config.yaml
mask_ratio: 0.75
encoder_activation: "gelu"
encoder_inner_norm: false
encoder_moe_every: 2
encoder_patch_size: [6, 6]
shampoo_beta: 0.99
eps: 1e-08
one_sided: false
grad_clip: 1.0
epochs: 22.1
final_lr_fraction: 0
Rows from block 5 of the encoder, named by matrix and row number. Rows with one number belong to one attention dimension. Each number is 500 + 40 x the weight over its row's rms, rounded and kept within 0 to 999. All counts start at 0. Numbers have three digits each. After the name is the row's rms in percent of the matrix's.
# q: attention query, key and value (stacked) (encoder.blocks.5.attn.qkv.weight, 384x160, the q third), inputs 80-159
# k: attention query, key and value (stacked) (encoder.blocks.5.attn.qkv.weight, 384x160, the k third), inputs 80-159
q.7 092:464456439547499490466527512516582507620514491496531448476482471468516546504520536522476534517520460540512466440565511462497514481580434566518456502510515487447496507485426495570480560500430411472582497478490581478577498510457545473447524574
q.8 096:513552567468514454556504535442469504488531526477484468415472516505443500484525586465435483538415467545402519497557497512496505435471386480529531480582552462555489517537527521510509548541527534488467470480509414460458545443544463498518512509
q.9 083:475503497482498551545472552532473578476495479504422452506574543497498490520498471531543497484502501486452464530549481481527540497499416473605481472458476573506523460536535450520549468458573510474514503590491485527443542462489441586526618479
q.10 098:492446456533513561473492581560534491553509512520509598452515495517485503530533510401494447526435430494567422516489547499480553500551470518486493440506479572503468540491447533520549523485514455477540461469517420534533556543498530532472456466
q.11 096:522538460627450462494517491465541501420451493532488440472500500473519498538458502513484471468489516519425408490447449451485520525502465476480511495519497493456576537456546528480533490407537605552450513481483565510569576486521561456450506503
q.12 105:527558492473482511553535498476529447513546529495485478535491561525459478460476471474457458494531473483515492518476475480522479486479450475532542452575499436533498526548457439497524488457460564450433514528449431456456547576445517475453511560
q.13 088:544447493550573479426460449504484503465441487505479560529532550518446540526425501476531449458491432553526522502497458494536444482538509526467520506535508552475523513521514457474481492417538428503515516411481458426578494454523517555498482569
q.14 109:435422473456545524515500513548474461525458493532443582521489468501569610524534516468498501496534548501489464545504489467503470595538524425550423415507474492556536517487491489459496552514508434462518454511483528499518469507401491454570414462
q.15 099:500540477523438490534467549558534493404500509563566446475496507488483448511482469478480498561440579562492523500515461533464536505460481510500441514474542546473536550467511444501519542523559547519490475524487482561528503514503541511508488489
q.16 102:530485383553441507454433526531540433464551500520470481578548483503505497482471509471459501572572502532452538498552512489448539487475537473559512545495508459472508491523474513528459571502573461556489413426393513499550502506435508494509535476
q.17 089:494452566462502503539504561470532490474465494440492506536477503446496469433478581570496455438575474496497463482527498566514499466439514495488550484533499464528496461492481551523444525508512536474447510472455410431516519480449421490463519467
q.18 088:519471452521536433449527548501470420446503604506485419502455489489494536556478454479464488498523496474479535469563539527508462566475509463542505540542580530487557496464493512501436540460529519551528520494474562493417597562522450446535514450
q.19 096:428481573514561490502482546497435414476451533524496606430569504569573508517551521539456522544511456538476495493514502477496486429446423577510560427493541512545462488480495500449497574556531396455562515434481507541489468458496507568503460521
q.20 095:474429456495492507482527517488502522522636561499471426390442511512513499468491485450495509559530469483518482398550527448572519510468479533550479481495431509495508540456484404494563523461482479551533557487536502475494535517513483513443504513
q.21 100:482550502519483472531461519570525543595531466449513416491425497463540491516497487478512539506498592557462467497499570487443499486414527494463406482515515513460436459539511503518520507478551510483512449483484495514477485513500533488507546495
q.22 104:463577585554521424444501483496433485534569469518512493519544490522522513491496535526529524425534503507480478530569533483418488446451540476486490515484474510484484475514552574554534483572513528519501532524470527512421609465447502515585470432
q.23 098:498554492453517429473524504495511561554442516510487438516505499483442496432431535528499475530460488406480485472453543481541526501450466468514441486535401545478476498532577467469476480506465581500411546529434530470529499488442575483522562486
q.24 098:466523507515495538530537520461458471445469455540462575479481570548443537463420509474466473515503498451527479479520503587491510475473493501498471503486445497559543479537519532531438494491518559506481530509542440471474471457438558507490555460
q.25 118:530562460465465540558564475505450506554484481515507550590472517445450475522555373530499454497490507443505539521502489537500536446489489458539467524493552544392570525549513421508523460420420528514506511489504474499514498520462474503503488491
q.26 091:463576511529572445503492471504574490479505519495480417484489617497481566479532475428504501495517477531468490504509470420481510531522583503481522471510483433468497524457523478555439510527587481475559500465454444462453509483554589501537500477
q.27 101:517487463516421454453487517524432547522527506566538512452491501502435456523473553513550452572528492506473454531544520501470516481434531471507447548561523527459521497493476435541517506396474468477463494552387481523550474536450418518519554606
q.28 098:561539393520534462481485548437557556466429511538492490513536500457412463539461446467487484511524510423495471501583463498464487417423482495499508519509430500436525455589473511512566456481498527495476505523454530522506497469488523470472512537
q.29 105:424491460484509503498591539496516484529507490517428320512486611534462463533454520528496534484552517487442473502558478512500428469589497540521546476419553572520484503451495429492485457496497506502485479537447517535523503444478495516462518524
q.30 103:548463549508607609441464495439521480479480564493443488463449492485544475471450530500433437534503482457494513490472502469507568467525472506579543573482480520502509447563554558566470528487508486552545551520527478486555500496525489533472518500
q.31 105:524556501488522569452498498532526499537515555468552546477440471535437486498498467581474493510560504535418457463541434527506516459498471570507465584393492486450490482513529446498453466529523529504510494501517489503550467462505450517482494554
q.32 089:533506597498528544507500516525508509426547480528523559484537493492591555531539465502541493519503539465492434465437558574468517463451513508493511538518546509484492503503482607474487481582420497502481488466521492523467518434593494561501428504
q.33 108:462492512554508466436556422549451476477503494500469459476532482518521479449452464522501485472407415494447545465450484518530481539519497476581467523502512513518518585481575493501549473500540576497514474497475534560495510538494523479456459579
q.34 093:434460509510462461514539516528517501476498518449483421429491518565526537484529559495491523435486509544464515467540432602506494462486455480533512518498573482521470525397446466469535519533520555478502491561485542521505505503521431492398518458
q.35 094:451437516529530523461443500588478442513510555498475498451465545516577527538630548476484452490484503539443453473439455519486442478479550523506488482459514502459553528497511533484517473495515496419508445509466521511533473532539499551509494506
q.36 093:519525548490487444528472486444521491475473524550509523499476456477508467531500490514427575573536522471533528503464557521416557485460403473565549519487442520493564495473437436526464521491527551437464489512450491527603438534447442495498604517
q.37 094:468502431544487433510564479502554516559518555588531521508538566448514469511519515515537519455439494516501476475498552531509475522419533532519521458528445523564557456545464486489448481509496555504539485528563486501515456511531514446471476465
q.38 101:554506491507435512553513434517535480448554479463525505510523541438604515508488486457576558528481550541487483518525509493469534515506500544562342492488552402498477463492414467468530532508518517486476559479550509471525461469515484506545461522
q.39 098:416515521503525416515476614569466516545515445447500506533499483493571537519542484491498498479477462533463456534485522506489490445492552453507504495484548483546410487499503512482583416504519476484590530529527545555503493428576526524526529529
q.40 103:425491478519567438546516445516549418529450574465496450498519485524449510464443519453502434532513395523531445520479529517519471501508515495491543598558548528496530536526449529518526482472491500541482518553510472521586565527478458433560585470
q.41 097:483395484511472512576437478505513436564463508442488548556502469509535535534480568465574529580505451497567511506536496506467506519467492457470357491482509488455428490474442489417515551508545503556437515502527514519475489514513528519511465416
q.42 107:540477419437476470484516517505538585546579498458486535426468531469517526556540465473506585507501610526502457486395512509486446509496531527459521460523493532536623544511555455546551492527376490483530485508477504461484546536515493545581467500
q.43 088:501479412542533501499451478551513540517480507513507500461452563490531545490478523417504513480483514494525540421508537502516443494468520498517472457503398449508497467525476533525517533511499479492492509469548503497548442545551499607478455506
q.44 103:545522547438429478485514574549486426469488455552493408527484491538417473483508495518450500516606507460522491469434457440518496515476444467489475465460515454575496544514517447540499526511475447520479441494455470503503424505494443514515515457
q.45 105:431455522467490490544523513477492492448471435485470496455561548469506496515531498491473490513470508445516551533525470534564499493540447526508543477489544437474554518597509462490506594541481496537459497491455484552487539488502525486523527413
q.46 095:461453516493577464560494513489470536546434512495424501483546450468486519404506486506494517464489511559472412500496575466445559497566460531514459462470481519514492502487539492457514498460504499502552506540466494490454509498559599531508547490
q.47 112:515537489452456567481512506490454510529464442489447492522494447490547531497524450436468555502538542469524456533532533445480529546498497482576508531582522476496464476493507488436575495537514514453502461493486546456518557414427501461542469534
q.48 096:565483486496539457466518545499512411510597597470542470579468514476376432442564478448503532515521457540485495538459529477501452582481497480492464552524540482534482601451494477492505518466517599524507476499501490516522496518549464466503468521
q.49 105:502470562504507547549478472542471485500447477485526524532606518459514480430446546420515567408458550546504517552546487518549523500551482448409475490368473426518509468454427502488524466516580474434502500566470476514476541539465568473495480522
q.50 106:503464486555524490508509449575594518443509519564536404453561537477484447450481511503508495519481449466556560486509524459489506435591474511565518472472486529531534503514456487514579507473505511484435462536484486578521550519557457426528542492
q.51 095:494503427465429469484465476477507560505506506479447533562515501420468462491473463513507469511553535488470534499525468468584528557485524475456484481578531504509549430518506464562506588498443490504469436537452487480562432523516455484527545552
q.52 114:461521470420447561551565540448511515562532507489477579479456454519480473489448477530507549521539475514482487543523458537480535429555480498486548448510575512580507507519473426504536536508446490496412515550469463470502445467408499537472505537
q.53 099:441452459540478487524542543490551547427502474560433492461548477410468492499531444520463490504519541515467499486438496502505479524510447489448559570527450513596550489465495522504534453548461503483518518534476479516477511462479524423459471612
q.54 104:528514518475442513552516516500459555485507505561456515511568498436434506508504512524514455438457424493552553494556507523474551434473467442470585509499536488495519474558484469447503546530474472567459555428436452451520488525528481490502437538
q.55 102:464533493521530547552512452458504427507535504541469437465447592462444481508463494432475467459499465463570486454483532530524505566524451497527544511512465515541581535592493436522506482500543531470499488603514544445423547540499464464499484519
q.56 113:475450545402534511447470514531431496566472470486485564448550470496532555452507528523447524542487497506507556565521474537504507548545467553449432489492520568508440489507522511421495425525497448452451511471513585522619512488496485501501479562
q.57 100:519390515528508500499527493469498480486532484536519397479516479541507494487598572556447402530494516504459521507496466496509488471499530502517529482537534509468537548568475486480466512596579520584534553497521423515440497502493495532483466547
q.58 096:493482542487621530420470523478429475465513539521506501531526440501503419546574558513471485526525534537537495522489442525444542463487577534446585583494459507441469515496472501504558525506509467491455476406449489475536478484566450549500525516
q.59 103:465520430613517514468539490524562463483487485539444556503431456513552491448516442530474528454501517502463494411521548547512461471468489450505479486501459496549531440423477424442527512502486547552511514491506441531433508499495504446466446487
q.60 105:514530510471499558475500480415531499474454425513468443450533479527460470459456500562450525484525510451526563556567508449515466445528540467577551430493506492539456507506527485458502502575502489617495499525523538502540509501472511502514483481
q.61 098:461529471526469486500467533562488573460513449440377511534501511551578540565516510536531481524485487528538500537539465525473512490544459466516455496450510548562540531567470564517505536468478474455468552543534445514505425537483498517488492563
q.62 105:486533544407491572473454530493534493544528567557477506496495468521444541506479478568564476466564456486472448525482446490580478493506544559471515505417572556537510531503562546547464519499554503453467529511486608466475444529420523423493441440
q.63 097:494509448460463452522459551392472488490475475435480510583473489441516505553511512466584578494469547508441501513482499540566491549443466472511420511484481514564537463468389475543478479514536438448544520505455481496526447482552526487467505483
q.64 112:462562466518457454549495481533530451529578537491528514521507489510476478425471481488524529465518531583463505452484440495540526540480536484493388512488541483587489491398462435502502510438538501476557505476501447526481543536481530454420459519
q.65 110:435466491488528569493546501541414529476539487493433554489563497470576497530500456481511526514513497464509450518491497467487469500497513538528423509457473491535466513506463526453524460478488490515507487437428493476535443520512478468530493459
q.66 105:534488552531509562476500512558513625455493499472535479473576488452581479462551484544528501534435456562502457564554491552498417533502516540491505462453462518446516524483549610543505458483527472547587474517539591480517496565490481503428523545
q.67 099:491501500439490553467519409484472493503448466477481578474481551509542523472555567532500468497535513466506504437487576459506513547541486478543432532419516444534488526485455498443549550528521472519553547519515464427511510484501467462516516519
q.68 099:474439550419558580502507600461463466518473481521467624588530515456468464456445508448479464522540525477489504503554499552547491485430496519465492523507472522468514549549429432536517483447461481561522498422511524461498481458480502527456558567
q.69 103:434466504483466493506519516509543506556562566547502506530509512543476486419446573459554491430458577515471502528503494471565497474470539533487534530447449483485556514557447478516466529434474453442556567482512445562491556488513433454522548430
q.70 108:580513440415511514514533461504521534522500543510443597486505475478452453489502520533419478495467426501481466481431458484418489426480531485493535460500468520492451512562436451473530536465478501481497525395491519530507500460493493481478484508
q.71 099:529537506488550586441489488452505544506532492549513510500542504419528499388584518458456494579517506471486485509461462577471516485484536461449512593515510513505482449512504508495436515476504486497485483410525474536499502566432482547452491456
q.72 101:490505529450500507500522495530473511503510439534474448515518468508488499511428444502576529480516474506531523564500483498473568531554587409441463551425490519410496490508458451477430415530505585500441485481526504489527562527514513464519484492
q.73 110:512491475536470535565507466507586562553517531495461432455526473488434461491454501550457539501527464408467429428526439532509588483493545557571476465494509502485475513515465449451520521454440420502460528521444556496558452527458525559448528490
q.74 098:515466508530530501498460412440508542519501572511485520533416546517585461513442426561503510536508485477532500507530524492537486479537447515445520547571501534501529476514437491529482460491428443521433526488441474444507453556521491479462507436
q.75 114:502442547547493406495525433479487545507479438554458500501497497541509467519398455521497492540467507481570478464482513534483501464551487498478533460452558534516488468425507525475506549470542561543492508413537489486434520483546485456481508399
q.76 092:455455475406512562479468517475592461561528459544475469477503478482476509515484506424494466549498415397520490486498529517474488494521507534505490497496503488523456500498545500556523553551515503510510417461461570449472454497464468530426540545
q.77 107:496528398485484558474497494513466494492491477513470491497500523417482426520501566566428484534488578491499510459504530534529460523512506417573622477513530482471534539545521549468527430472497445503564539500515453529495493541498481538567527531
q.78 103:434552513479493439467511451450552459544518494510481539522471476422465459459478525556530478451511458526463569556549525449440495498522511518552484516512450446530574491482457470519540484414501457431466483535554501552542544519477573535503557493
q.79 093:486476538528496419611482507513549524461542510455579528395472470506466502473538500506514455546481430499509607528479511454501454481483494512485504478532532491504514483520498529521440524524581556502488529538537525487417535404496543497441541497
q.80 105:502515435492497576444520425545523513531474575455484510482482442529470500524534610504478497468512524492565526460552466511480570457463540403517491553498558554527536418480540474541499513519471459555571472520560493536536535542479488474512492509
q.81 099:448568535489540512573493491542488515503535485511512487484482465489503443488538451508422545439500526531449519493576517511508507606470528527476449575460490432525466470580532524412426456539502459526472484532488539484530496506432495458498481562
q.82 091:504458485536479498493488558454568427555464478500457495421449554504559404481490534476476450482510580536451442511431478511518469510488510448465481512471513522509526515521534500505520516467513545520548577480498491515480541479390493499530557455
q.83 099:566518468436449508412514522439462497553570493457518495528532441478485425460479463562506536485514572490509497480483528525472530533576536475466536484545495517537506512523526467501463451468486483535552497448517467508469422542536537524543554487
q.84 096:464596552455446457474448483453494459522446535487485523499492543473520549517543458524516558494519492463534546532546523530571489518470554551485450449495487515530513469430457513465473476530432417510521473544470530462484533494573550462536509570
q.85 088:543501530427509474535470595520521481489457528474560540511517500533568445465566472562475466530498515542537518520510460499482444477478473520533482505526552568523437468558495500530467508536542540477520526482527529560474503449496472462454545482
q.86 108:528533474406504471483499465475518495477518527546490486487498514499498519404488455492404499550480506498525476521504454464493489460590415502553546541528529511468514499500540527525502508524542540499561525482491536470472537408478451572474523449
k.7 096:462550563530501421498593537410557415415507509550466443437575508492468526546529555540420567524538521493483513461514469398551496531533459492497509585482538516561499522524541516468504471515382554497483492542488485485476519523485544441507482499
k.8 105:490450490533599506518454483487544491480420484412539564511539520476489543488531456523486477460529463498532459504430471456494496508570543554462586552538585507582468520546440512538524541558527500489499460523445435552551445507543433538513511579
k.9 085:520465535467466587510474487511509517451479458473565500437532486502444469484496493483568510624502482442528497433441527553512474481533471522540531508531483473458501522457472491479478458476532429480518574529430471432605529538600465525504527502
k.10 107:530494493523483511479489511510491508541492597499515417449534408542489462530457472536530504552533535468492504421507505450517489460570505526492469548491544522513480469500463498521606471531502469512514495466508522437532439454572501513530519481
k.11 098:551474539483505529503497432576436432557525483483483480477428530511413421566495506566486493477524490432496451548481515533524474547493483572510577541511479515462423513489565467479432506554495582489432533526523518493461481470513522525520479478
k.12 108:501471450561530495539503490458545482529537497560493510480492521493526528516480524463562553551535453464530467545502505503486469478569458510508496459509557548462515465547468571424447511536529502541583455482507530520571524526546564537528508424
k.13 099:505553457504511463489518489444464524483499474551525505435533489493466483483538485504465454416440496476501580573487472577502480506529415488504481546500523443418480512510508481500539407460500567514509470532470561542453533520542463437543517439
k.14 118:482524470497479471489456544505516483477525491520481433512476488511475549491395527577478519502498452568486560479433490524475456568461472455566499477490552499507452471474501524497459446466442454588519537519488540425540551405490527548514526532
k.15 108:564543509470500499517476543524500517522497508451457470547472490475431492485509454525442439498527496564518540539495506551522483436470476461590547537534476495494506512474521493443446494572543502526488529433541539556517464553490428498475486553
k.16 112:480551541527536536552518532519417448506520522442461469507529540460453499519558520443473527545498558564477493524471522499455511483444457567527510555428501456546541495447512480522509521529427530475480467481462541475553490506554483542541538537
k.17 086:468464464495537483577504566443466497489475481515477477484506584448491496572509542464419479458542469561498498457522470470472505510471392518525486469438530427529588557546490483483490550502543510486527450511480544436499448517534554489528524511
k.18 097:504499428496486454529498556531442479478475518507557486523440562461522539486456555521495542452554501558498544484446458449572500531507505500495573443494464582499423523406507497475470530528540501484495480471454553501502486512522520481533521487
k.19 098:493569550510521476464521505496530497440460545591567504497514535521443504557472496472548461426514475500593499424510521573439572455550536524474518462554467471468515450505480427532481553541485519540574500551490434497464434468481471479568526553
k.20 096:475554461479516518485466524514474565513473514453532461534519540543451442541470515497556549553523423484522514515456441469549424513506493525529528520488520499506475492500546488408451491443541543585455500580476541444489521452481525466468521529
k.21 100:517457466476507512506546493503442481422432449521482568461470483553483525467463475468454519512547439484522475571488478497513509506515579484478513478502637485532585557568458539455498491465510532456441511496521435442536492546407510496525464497
k.22 101:396443497447423510491501494544511449482466476484537550481491564573530449500533535532520447538482593507504469449453528470534427488485506607434529492548547544466534483496479451469489528484516519484514555441488515456531518497544524528456555565
k.23 105:450451542493535526523526539522563486477541394460457501500549525494531463518535522481497582519497463510536414518534551482505480475499444499420502551460467457488494495519456595535491472468515465502497482519483499455476601600524505576534501496
k.24 097:512427473447509444490396497515493520496530525537496517574527563440523412543575547488544531557494503549467554510493508569445458487519527466439466458519480431407492518450497486499496453527474551491482440472455517487558458575573579545457484504
k.25 121:457523456551459460495540521510448466473565526537466462510497458455519553493583477452417508457548484546527475522518564461491514441505561465460522521450454523444484512570576531465497494495565505489549507535583566559500496430562472476516489357
k.26 090:516504531471561481502489503544436502481518489449623568454515477559444465492481521516526520573571591517492583541460487553558515506486499500498440482497544461514516506504501469536468516544439492472540520435443475480465550564585494504507514474
k.27 104:482478503538560485440536529491452497460478497469520569536520513522498447429539498508495493500469461544466543539470519446459455457536500540559585508480491552530561453536493468497466544486547544469547474544437517466564530491430463518570526440
k.28 110:482541508496497472521469470477415509469449509523501527514566477522433464460529557480470571499453536459466559521507539488542480440495491535485559461483506533516532456533570577532493402442549532464553486481512543465541532538459500475476464541
k.29 112:472570490415512474519524474533450540545460449441544608397553448508510509500521532520518494534512520542515566464558487531534497508468435495536538469434464436556457540492568468465458490468433436529509505467520426519498489498551502440535471482
k.30 109:521521457511560551539467568455547516497531527531475519476508542499444452571507528470545513528484418458509498517490493512473512551446540520530487507520435458511470442504482481499565500510520477468477499566491457494451434527501527526403556473
k.31 113:569553472502452519494534512517545501499480534446489438482480502487471477476587506438484484501535489459521474502511455455491504490439505568520500513521447455506418474505521436501533540592501537481517509515528527546450497443443461433410483473
k.32 092:492473491532504511531428459539476529521493540543458438511496462474507494499461459568551433500515513494458477517540466475439489528398607500488534414617457509520573492511492479509508498409482502530514459514539517529525536511418410497490519526
k.33 102:450432552445483529464579534533505582515446456505501497512467566493484460577539440525520491466491469539487496539497454452510563522497495503500534536458501472511461491472484469503560460501464502509444534486505500599567532459568449482534531501
k.34 100:465507515503520472518509537436528457553442440477518580498476536437494491564563445487567435437506474513495509501521511597429465529542462444534539481503472520571493529555438492505503535495479491510521559512500416513473448445535496519470514539
k.35 091:478546515579438538430483554472434581472538474504585475501474545473439433474487471530521416478484477452588531558436493512526450545521500464556484504492472457550574568461487449461457550542501538478566499499531539501476502504501537470579549570
k.36 095:535487551519433532536429488534487554459531500549483464550548504546503515473547459484484490475563499512490458542476537473532504485506514474471489555502584511503497418495497464507440551511474465530504534645555451515472574547524473509454571528
k.37 099:484441522500464506495482545482465475468539532461477504423498543488520446529503452502533549480471496532584494445523435479522520524502551518468491480486517504466471537478503594485465519514516542607480504478474538444426525494574436579449467557
k.38 101:509487471493438465566500544430535543589511514471496519524442545484479555534463512487491496498518496458546516500492520452527494485453498467508495499478481478489546519575505497477527473430443554509454464543498510541513430408505481470484482534
k.39 102:497486580505453567534569436546487445401527507502460531540475474508504521489451493510424499494538516484495508482534516440538512464481500462497532469460460480494453573557525507573561569497585527509453500507463498489486529445442523485512525539
k.40 102:581540508498450502498477462493529444487573491503542555462504496478560446548501578460489465499501568459447487519443481459482489525582468501490445492523493563489434499500489456412494590565510515481525465434463431428410513472537520478553489515
k.41 094:464487465471430468470477473494511543462527477449536424489509526411539499468510495513508463487489449607477497530468598487555481481466454481463421500418517463465607505445466501498517526511485537488479487513515517575477505440473474564509492537
k.42 101:538514517580508484552486492545512475540512454455556395543576476526451512413429541507522515531470485461511488468484514532482458531515535481509559532466482515527476545404534562509498385555490428487500463514465522483512483507478454459505495470
k.43 084:473522500475512448524495516481486482479486566527502507478534528475528476592442467520495537531544480487487501518566477502544545561513472497497430462449513499489533528521515493441470521435469562524515536512475571449419469562437499506459403490
k.44 102:513518558549553450495535502522502522556555439440547501512461556524536496509531523514542490500471488495514571509421551497437473568484506525480535528477459491482490512494469489476423493606478492488548520501504504469575457452550545540466450538
k.45 103:498512483551490482521456499457560540544529532496476492466464510513486510525538507524503514559492560514514530494551436596518547499501503542529584527473529406502540492448522508544431497466522479527509519497501546490489497552464496655488457515
k.46 107:497520545421432538514495528545511469479502457530568503486520478491517524513500495473474520575534456499428562493461503547595449513443421511485503435450585504480537462429477522502494515486447518408494534495468477484486471498493517496481510508
k.47 106:494457506496543606446483481508542439494455516457562430506459461539456543430449465536501481607487520475500494493470555526485509533563500473488524535543456570525429515524602495516538437480488438545457446559491503452598519509514553464523531484
k.48 096:523463471491490520566539550532471539451577540459504516452495522457562545449457499469476552495491434523476505487519482522560497570453524488501468521540503529520430486564513523466522489478502480527465558501451454519512480476564492490494491472
k.49 099:558513514516497458484498469486564473543501514456515548512483481552470484519501508490463452490459507559550510485352525531509479427544438565528398471487546549524541481562495435481518504475486560497515531486560541502502471503505509567517465574
k.50 113:467462511441518563464522513512464535533497482466541495532461495478546363519478430496606586548440473463491432438498462431460480484519473587551484470493497538429440484503507521473472509541526442483462504509443459469499472546557489547441520491
k.51 094:478503527560548488456640517483449502524551455510537542525513416416471509466523475475547563533522525470498509527467491465433547507563549489520497571483521546528534492536519525512462498577530470505479582505514511487549520465422516484434509424
k.52 111:479528542514463443502503479464519503576455509499523481521569442467542502495539438457535518519526505400515502483500527483416526511548579508504464516470535494513457516438517438522454490480486491548536481501509532541557415443491516453444523475
k.53 094:501541576541517523464499497535487470510538499555554472555477432537414471500488478480504531530537471471466457447447466584479531505540509532534531524577470412438437480528536580504526468424480533493449479491556521459485495499542546531473459546
k.54 105:453543529476566438509531499441515432531464503506499482526533511433533526522555446568487399477523535552563455449547484476500537465533479527512520519451480512531460545592531545465508518516505497488576467497542563519555464441577432554470501475
k.55 109:498505471461526449492514520475504506441551488515502529465519510518520422547522543497529564481540449475528505508461541518478467525553527487512464427534504534423446511454488495354477502451523489481448467402476549542537454567590484512441559392
k.56 109:496508513561439440463570515476559465455491513495495443499510494557459482494489478479472493429486441487520520415495541504546538416507454463511512492453453491502468502526477526580531503465483506423457517509490441455504511458450494553518478493
k.57 104:468558471492469519570511483508487495418522466465512495544504546534467506539541513559550488486484467538451449519440463495484514511524454523480531506537552466460580577472522514417465567476554536486537475460505476550444481509499420467535490522
k.58 106:484539485584478520568540461456473477526536502502458489565512519500475513453587383417490480480467496484492489508485557575497533522494481490488517538518472452497506541577558512510552490522457490489619532552475445510521471515482537443496520514
k.59 099:487495502419441536474405482470422507530464484525471469493523455479425516510534538509519613459560480572465521503580453506503483580420508549485497502486459445499486519411501581518467519499457517560505547469581559525498580458580458474487478542
k.60 102:456471450449541435597497455468525467558487519582462473511424468618534491478507482519552552519490467482515550481540541527468540546496430509508539483470512497486443531494552449427449461498605481476477533508483536521484423563495512440440464515
k.61 101:512443567514431498492543513501497561510552488474521436549536499509431459508512511518490518605521557530498556445571493522498466472515457437484547511481517480496542476433483506538445432506479464524498486507535482494548449476497595489407544453
k.62 107:461600478449491490500496503552480526531495461493479493442547552483502526511521509565477493482563514449585517443500480519471493493489517498525499416509490525562452510587440500481490470548469520580490518457621513485496510510458510469472546447
k.63 091:580512489520467498504518506506493424536376516437471532491567484481425545434455551552466511518509523504566562562495489501514505529526487487476445567454544529475456477487534545488455570455472451584446436477517450585523579498374463500479470527
k.64 102:499448484520496514482549459431501547455543420486501519512482452525473440504440565488533513482495515500476503514488477539436456462488538556460542462459549517522609527490494520565458476457482556426440452491393519471513505547467505480488519514
k.65 102:494500516495545511614456476377480481500463528609510515514482376536483491512544495445505579441486507531529482534504536416475499415530510539467532451530502600479438523469543499534520506489542499468482467484494515505519497452562480498493437488
k.66 103:523533499447550485500423500487608558537511529509552488452595459487517447558467467530529492558523445521518551507512470503467569449509467512447503503522518518460436524478550491518484465564563611477459552518414546475479489537535515474474470461
k.67 094:462493519490513493492566570552501464490482476531568529518463417519536534488463519411500582511491571580527488533531463502538482520478550548516437496389538486450472483477559529479467501503448531560502533491539572550449463440542499526460481464
k.68 103:467464482560476506543521494475516484505408519469439526487513488443430494564558492487504551489465509454534467413551460424475488528482514483536513548487535531576493539465497515503560537535478495451559458422492488450437405573495476519456422491
k.69 101:529503493523526494561500455516565495470513513449460461469492476493552502498472457532471511514445512496540502486520493468457501510504476495530570412515518503548554436459462503497487492501435478492444520510502580427485504448411609453569497452
k.70 103:473499456504481445473465543473451531504475509489422464505418453475469434488558493515516476497511526534484429479447492419466529538488511583556543469504542484520521512585515523583569567601538471501508486548494537466503475497516505511464529487
k.71 090:473484465423519443453474459484483565438405524485500470440493505515473508507510432508505520507433530593550480483428497470480475494532426510562433478580436562482569525477458524498435440520510511532544576492483537482523552539540512537508504573
k.72 107:431559507494560534522473501470569494479484491495512591495458484527463504440498474437493524511506493470482521463508530481473478554487483516475397504540524579475543567442489523455490455499550487493462518530503421491538476473475518484576563473
k.73 103:464486456467472454508470508553407481524569503508425482562517525520488442557422478480498515467486525493504542519508531504507487484514492523449530485470517536480540467535504523564546530531511608534491470489493570475480441474439452449528522582
k.74 094:493532493524503455563509494505435606437559531482493561485485524531525513513501525500549517455454561538530522434452485521610454581515506511473485415492470506484535462471477495465493501468497499482571529556489423496506472505483511513591490554
k.75 107:484451492446470474534532466530577449470528539540472419605490507511529510491492561463549497533560412524542502526475482470555461535453438559401487563472453485420499527545496481538510503462482452461538497517458490452528456576452559459539478546
k.76 085:477439566498421466497437515491489502434509548538445529574472500542498468498540512522542457478574494490493528466518508487519584472522494524540527515529536472505498381485445536424517446469519485526524457490493508498456475501481509525516488480
k.77 106:543513564477476473525496517580476496540472503431495446540485501501463508519548471569520511463511544585545519536462556480492444559534497501596451519437529478473457492410475522476460534561478481494535527550498519550396486501543548510409541565
k.78 095:573533517517431525468528506529498495555541547499468502467473494449441546529565483488489465578518460514486413508430524451477606566489529493493553513533542490491482563453457496497448471525502531494484482424580527453459449466448522408536479563
k.79 092:510487466457538478457517482511588578436506462465517544460517573519543462425475552446501490573446526525475498499575474549493516506560468474486491555520525503526484501499556507531544453518553537441514436525482416524546553580487493520525447464
k.80 100:523456477455432463467458530451519493522508495501545465484449494467496536474504535497502514550455542541544516511475442501512534509456468583491516424497516434437512434506533537483511509510448462459449560479477521505501469507437452458417527508
k.81 097:472512547458506527507417569480468521556471458470543544465451454523545485502470462502514522508441481424511448446490521483433480570484519463549549536495473527552544573473505539455553491499520527457500465568532472485461490416558383517556474462
k.82 084:523513567547489431504495516556492461495445546419544524488521439479523569535434447494499552493463461502496503587469445556477526464504479504553521448484469492519479584531441421450514507462439428515540458451425535485536554459484435440523434535
k.83 101:472470472539485476474525487547500503563487507585463507540475546556444532563464554480518447419555475527513464486527431515547431548471450529534556494464478495449511518378480457473509466585465527482423492519496490485458498548473498497494477542
k.84 088:522481481464564536539561536530464442528499488508495517486539530481498608559546503538477524503472492583486519482494475521485445473484467408460547514536559502426459510535537551531511529534454590435475461415564431478458460504498501530480476516
k.85 084:549490531538530496542514449483466499531540506544478476428496560477573541473511572536452481516459442504535497513550551584463542495549459530508482526480539449574452520530579534507539547555408445528551489424499524493519542508465483499525462573
k.86 103:527483506589451514540503425520501513590447532485384497483395510486488493471498539503531423500505538593502499477538497463498416428512506456480479486484520434496429517495513450506545490513497515483493511584444510521532494464499515478553513595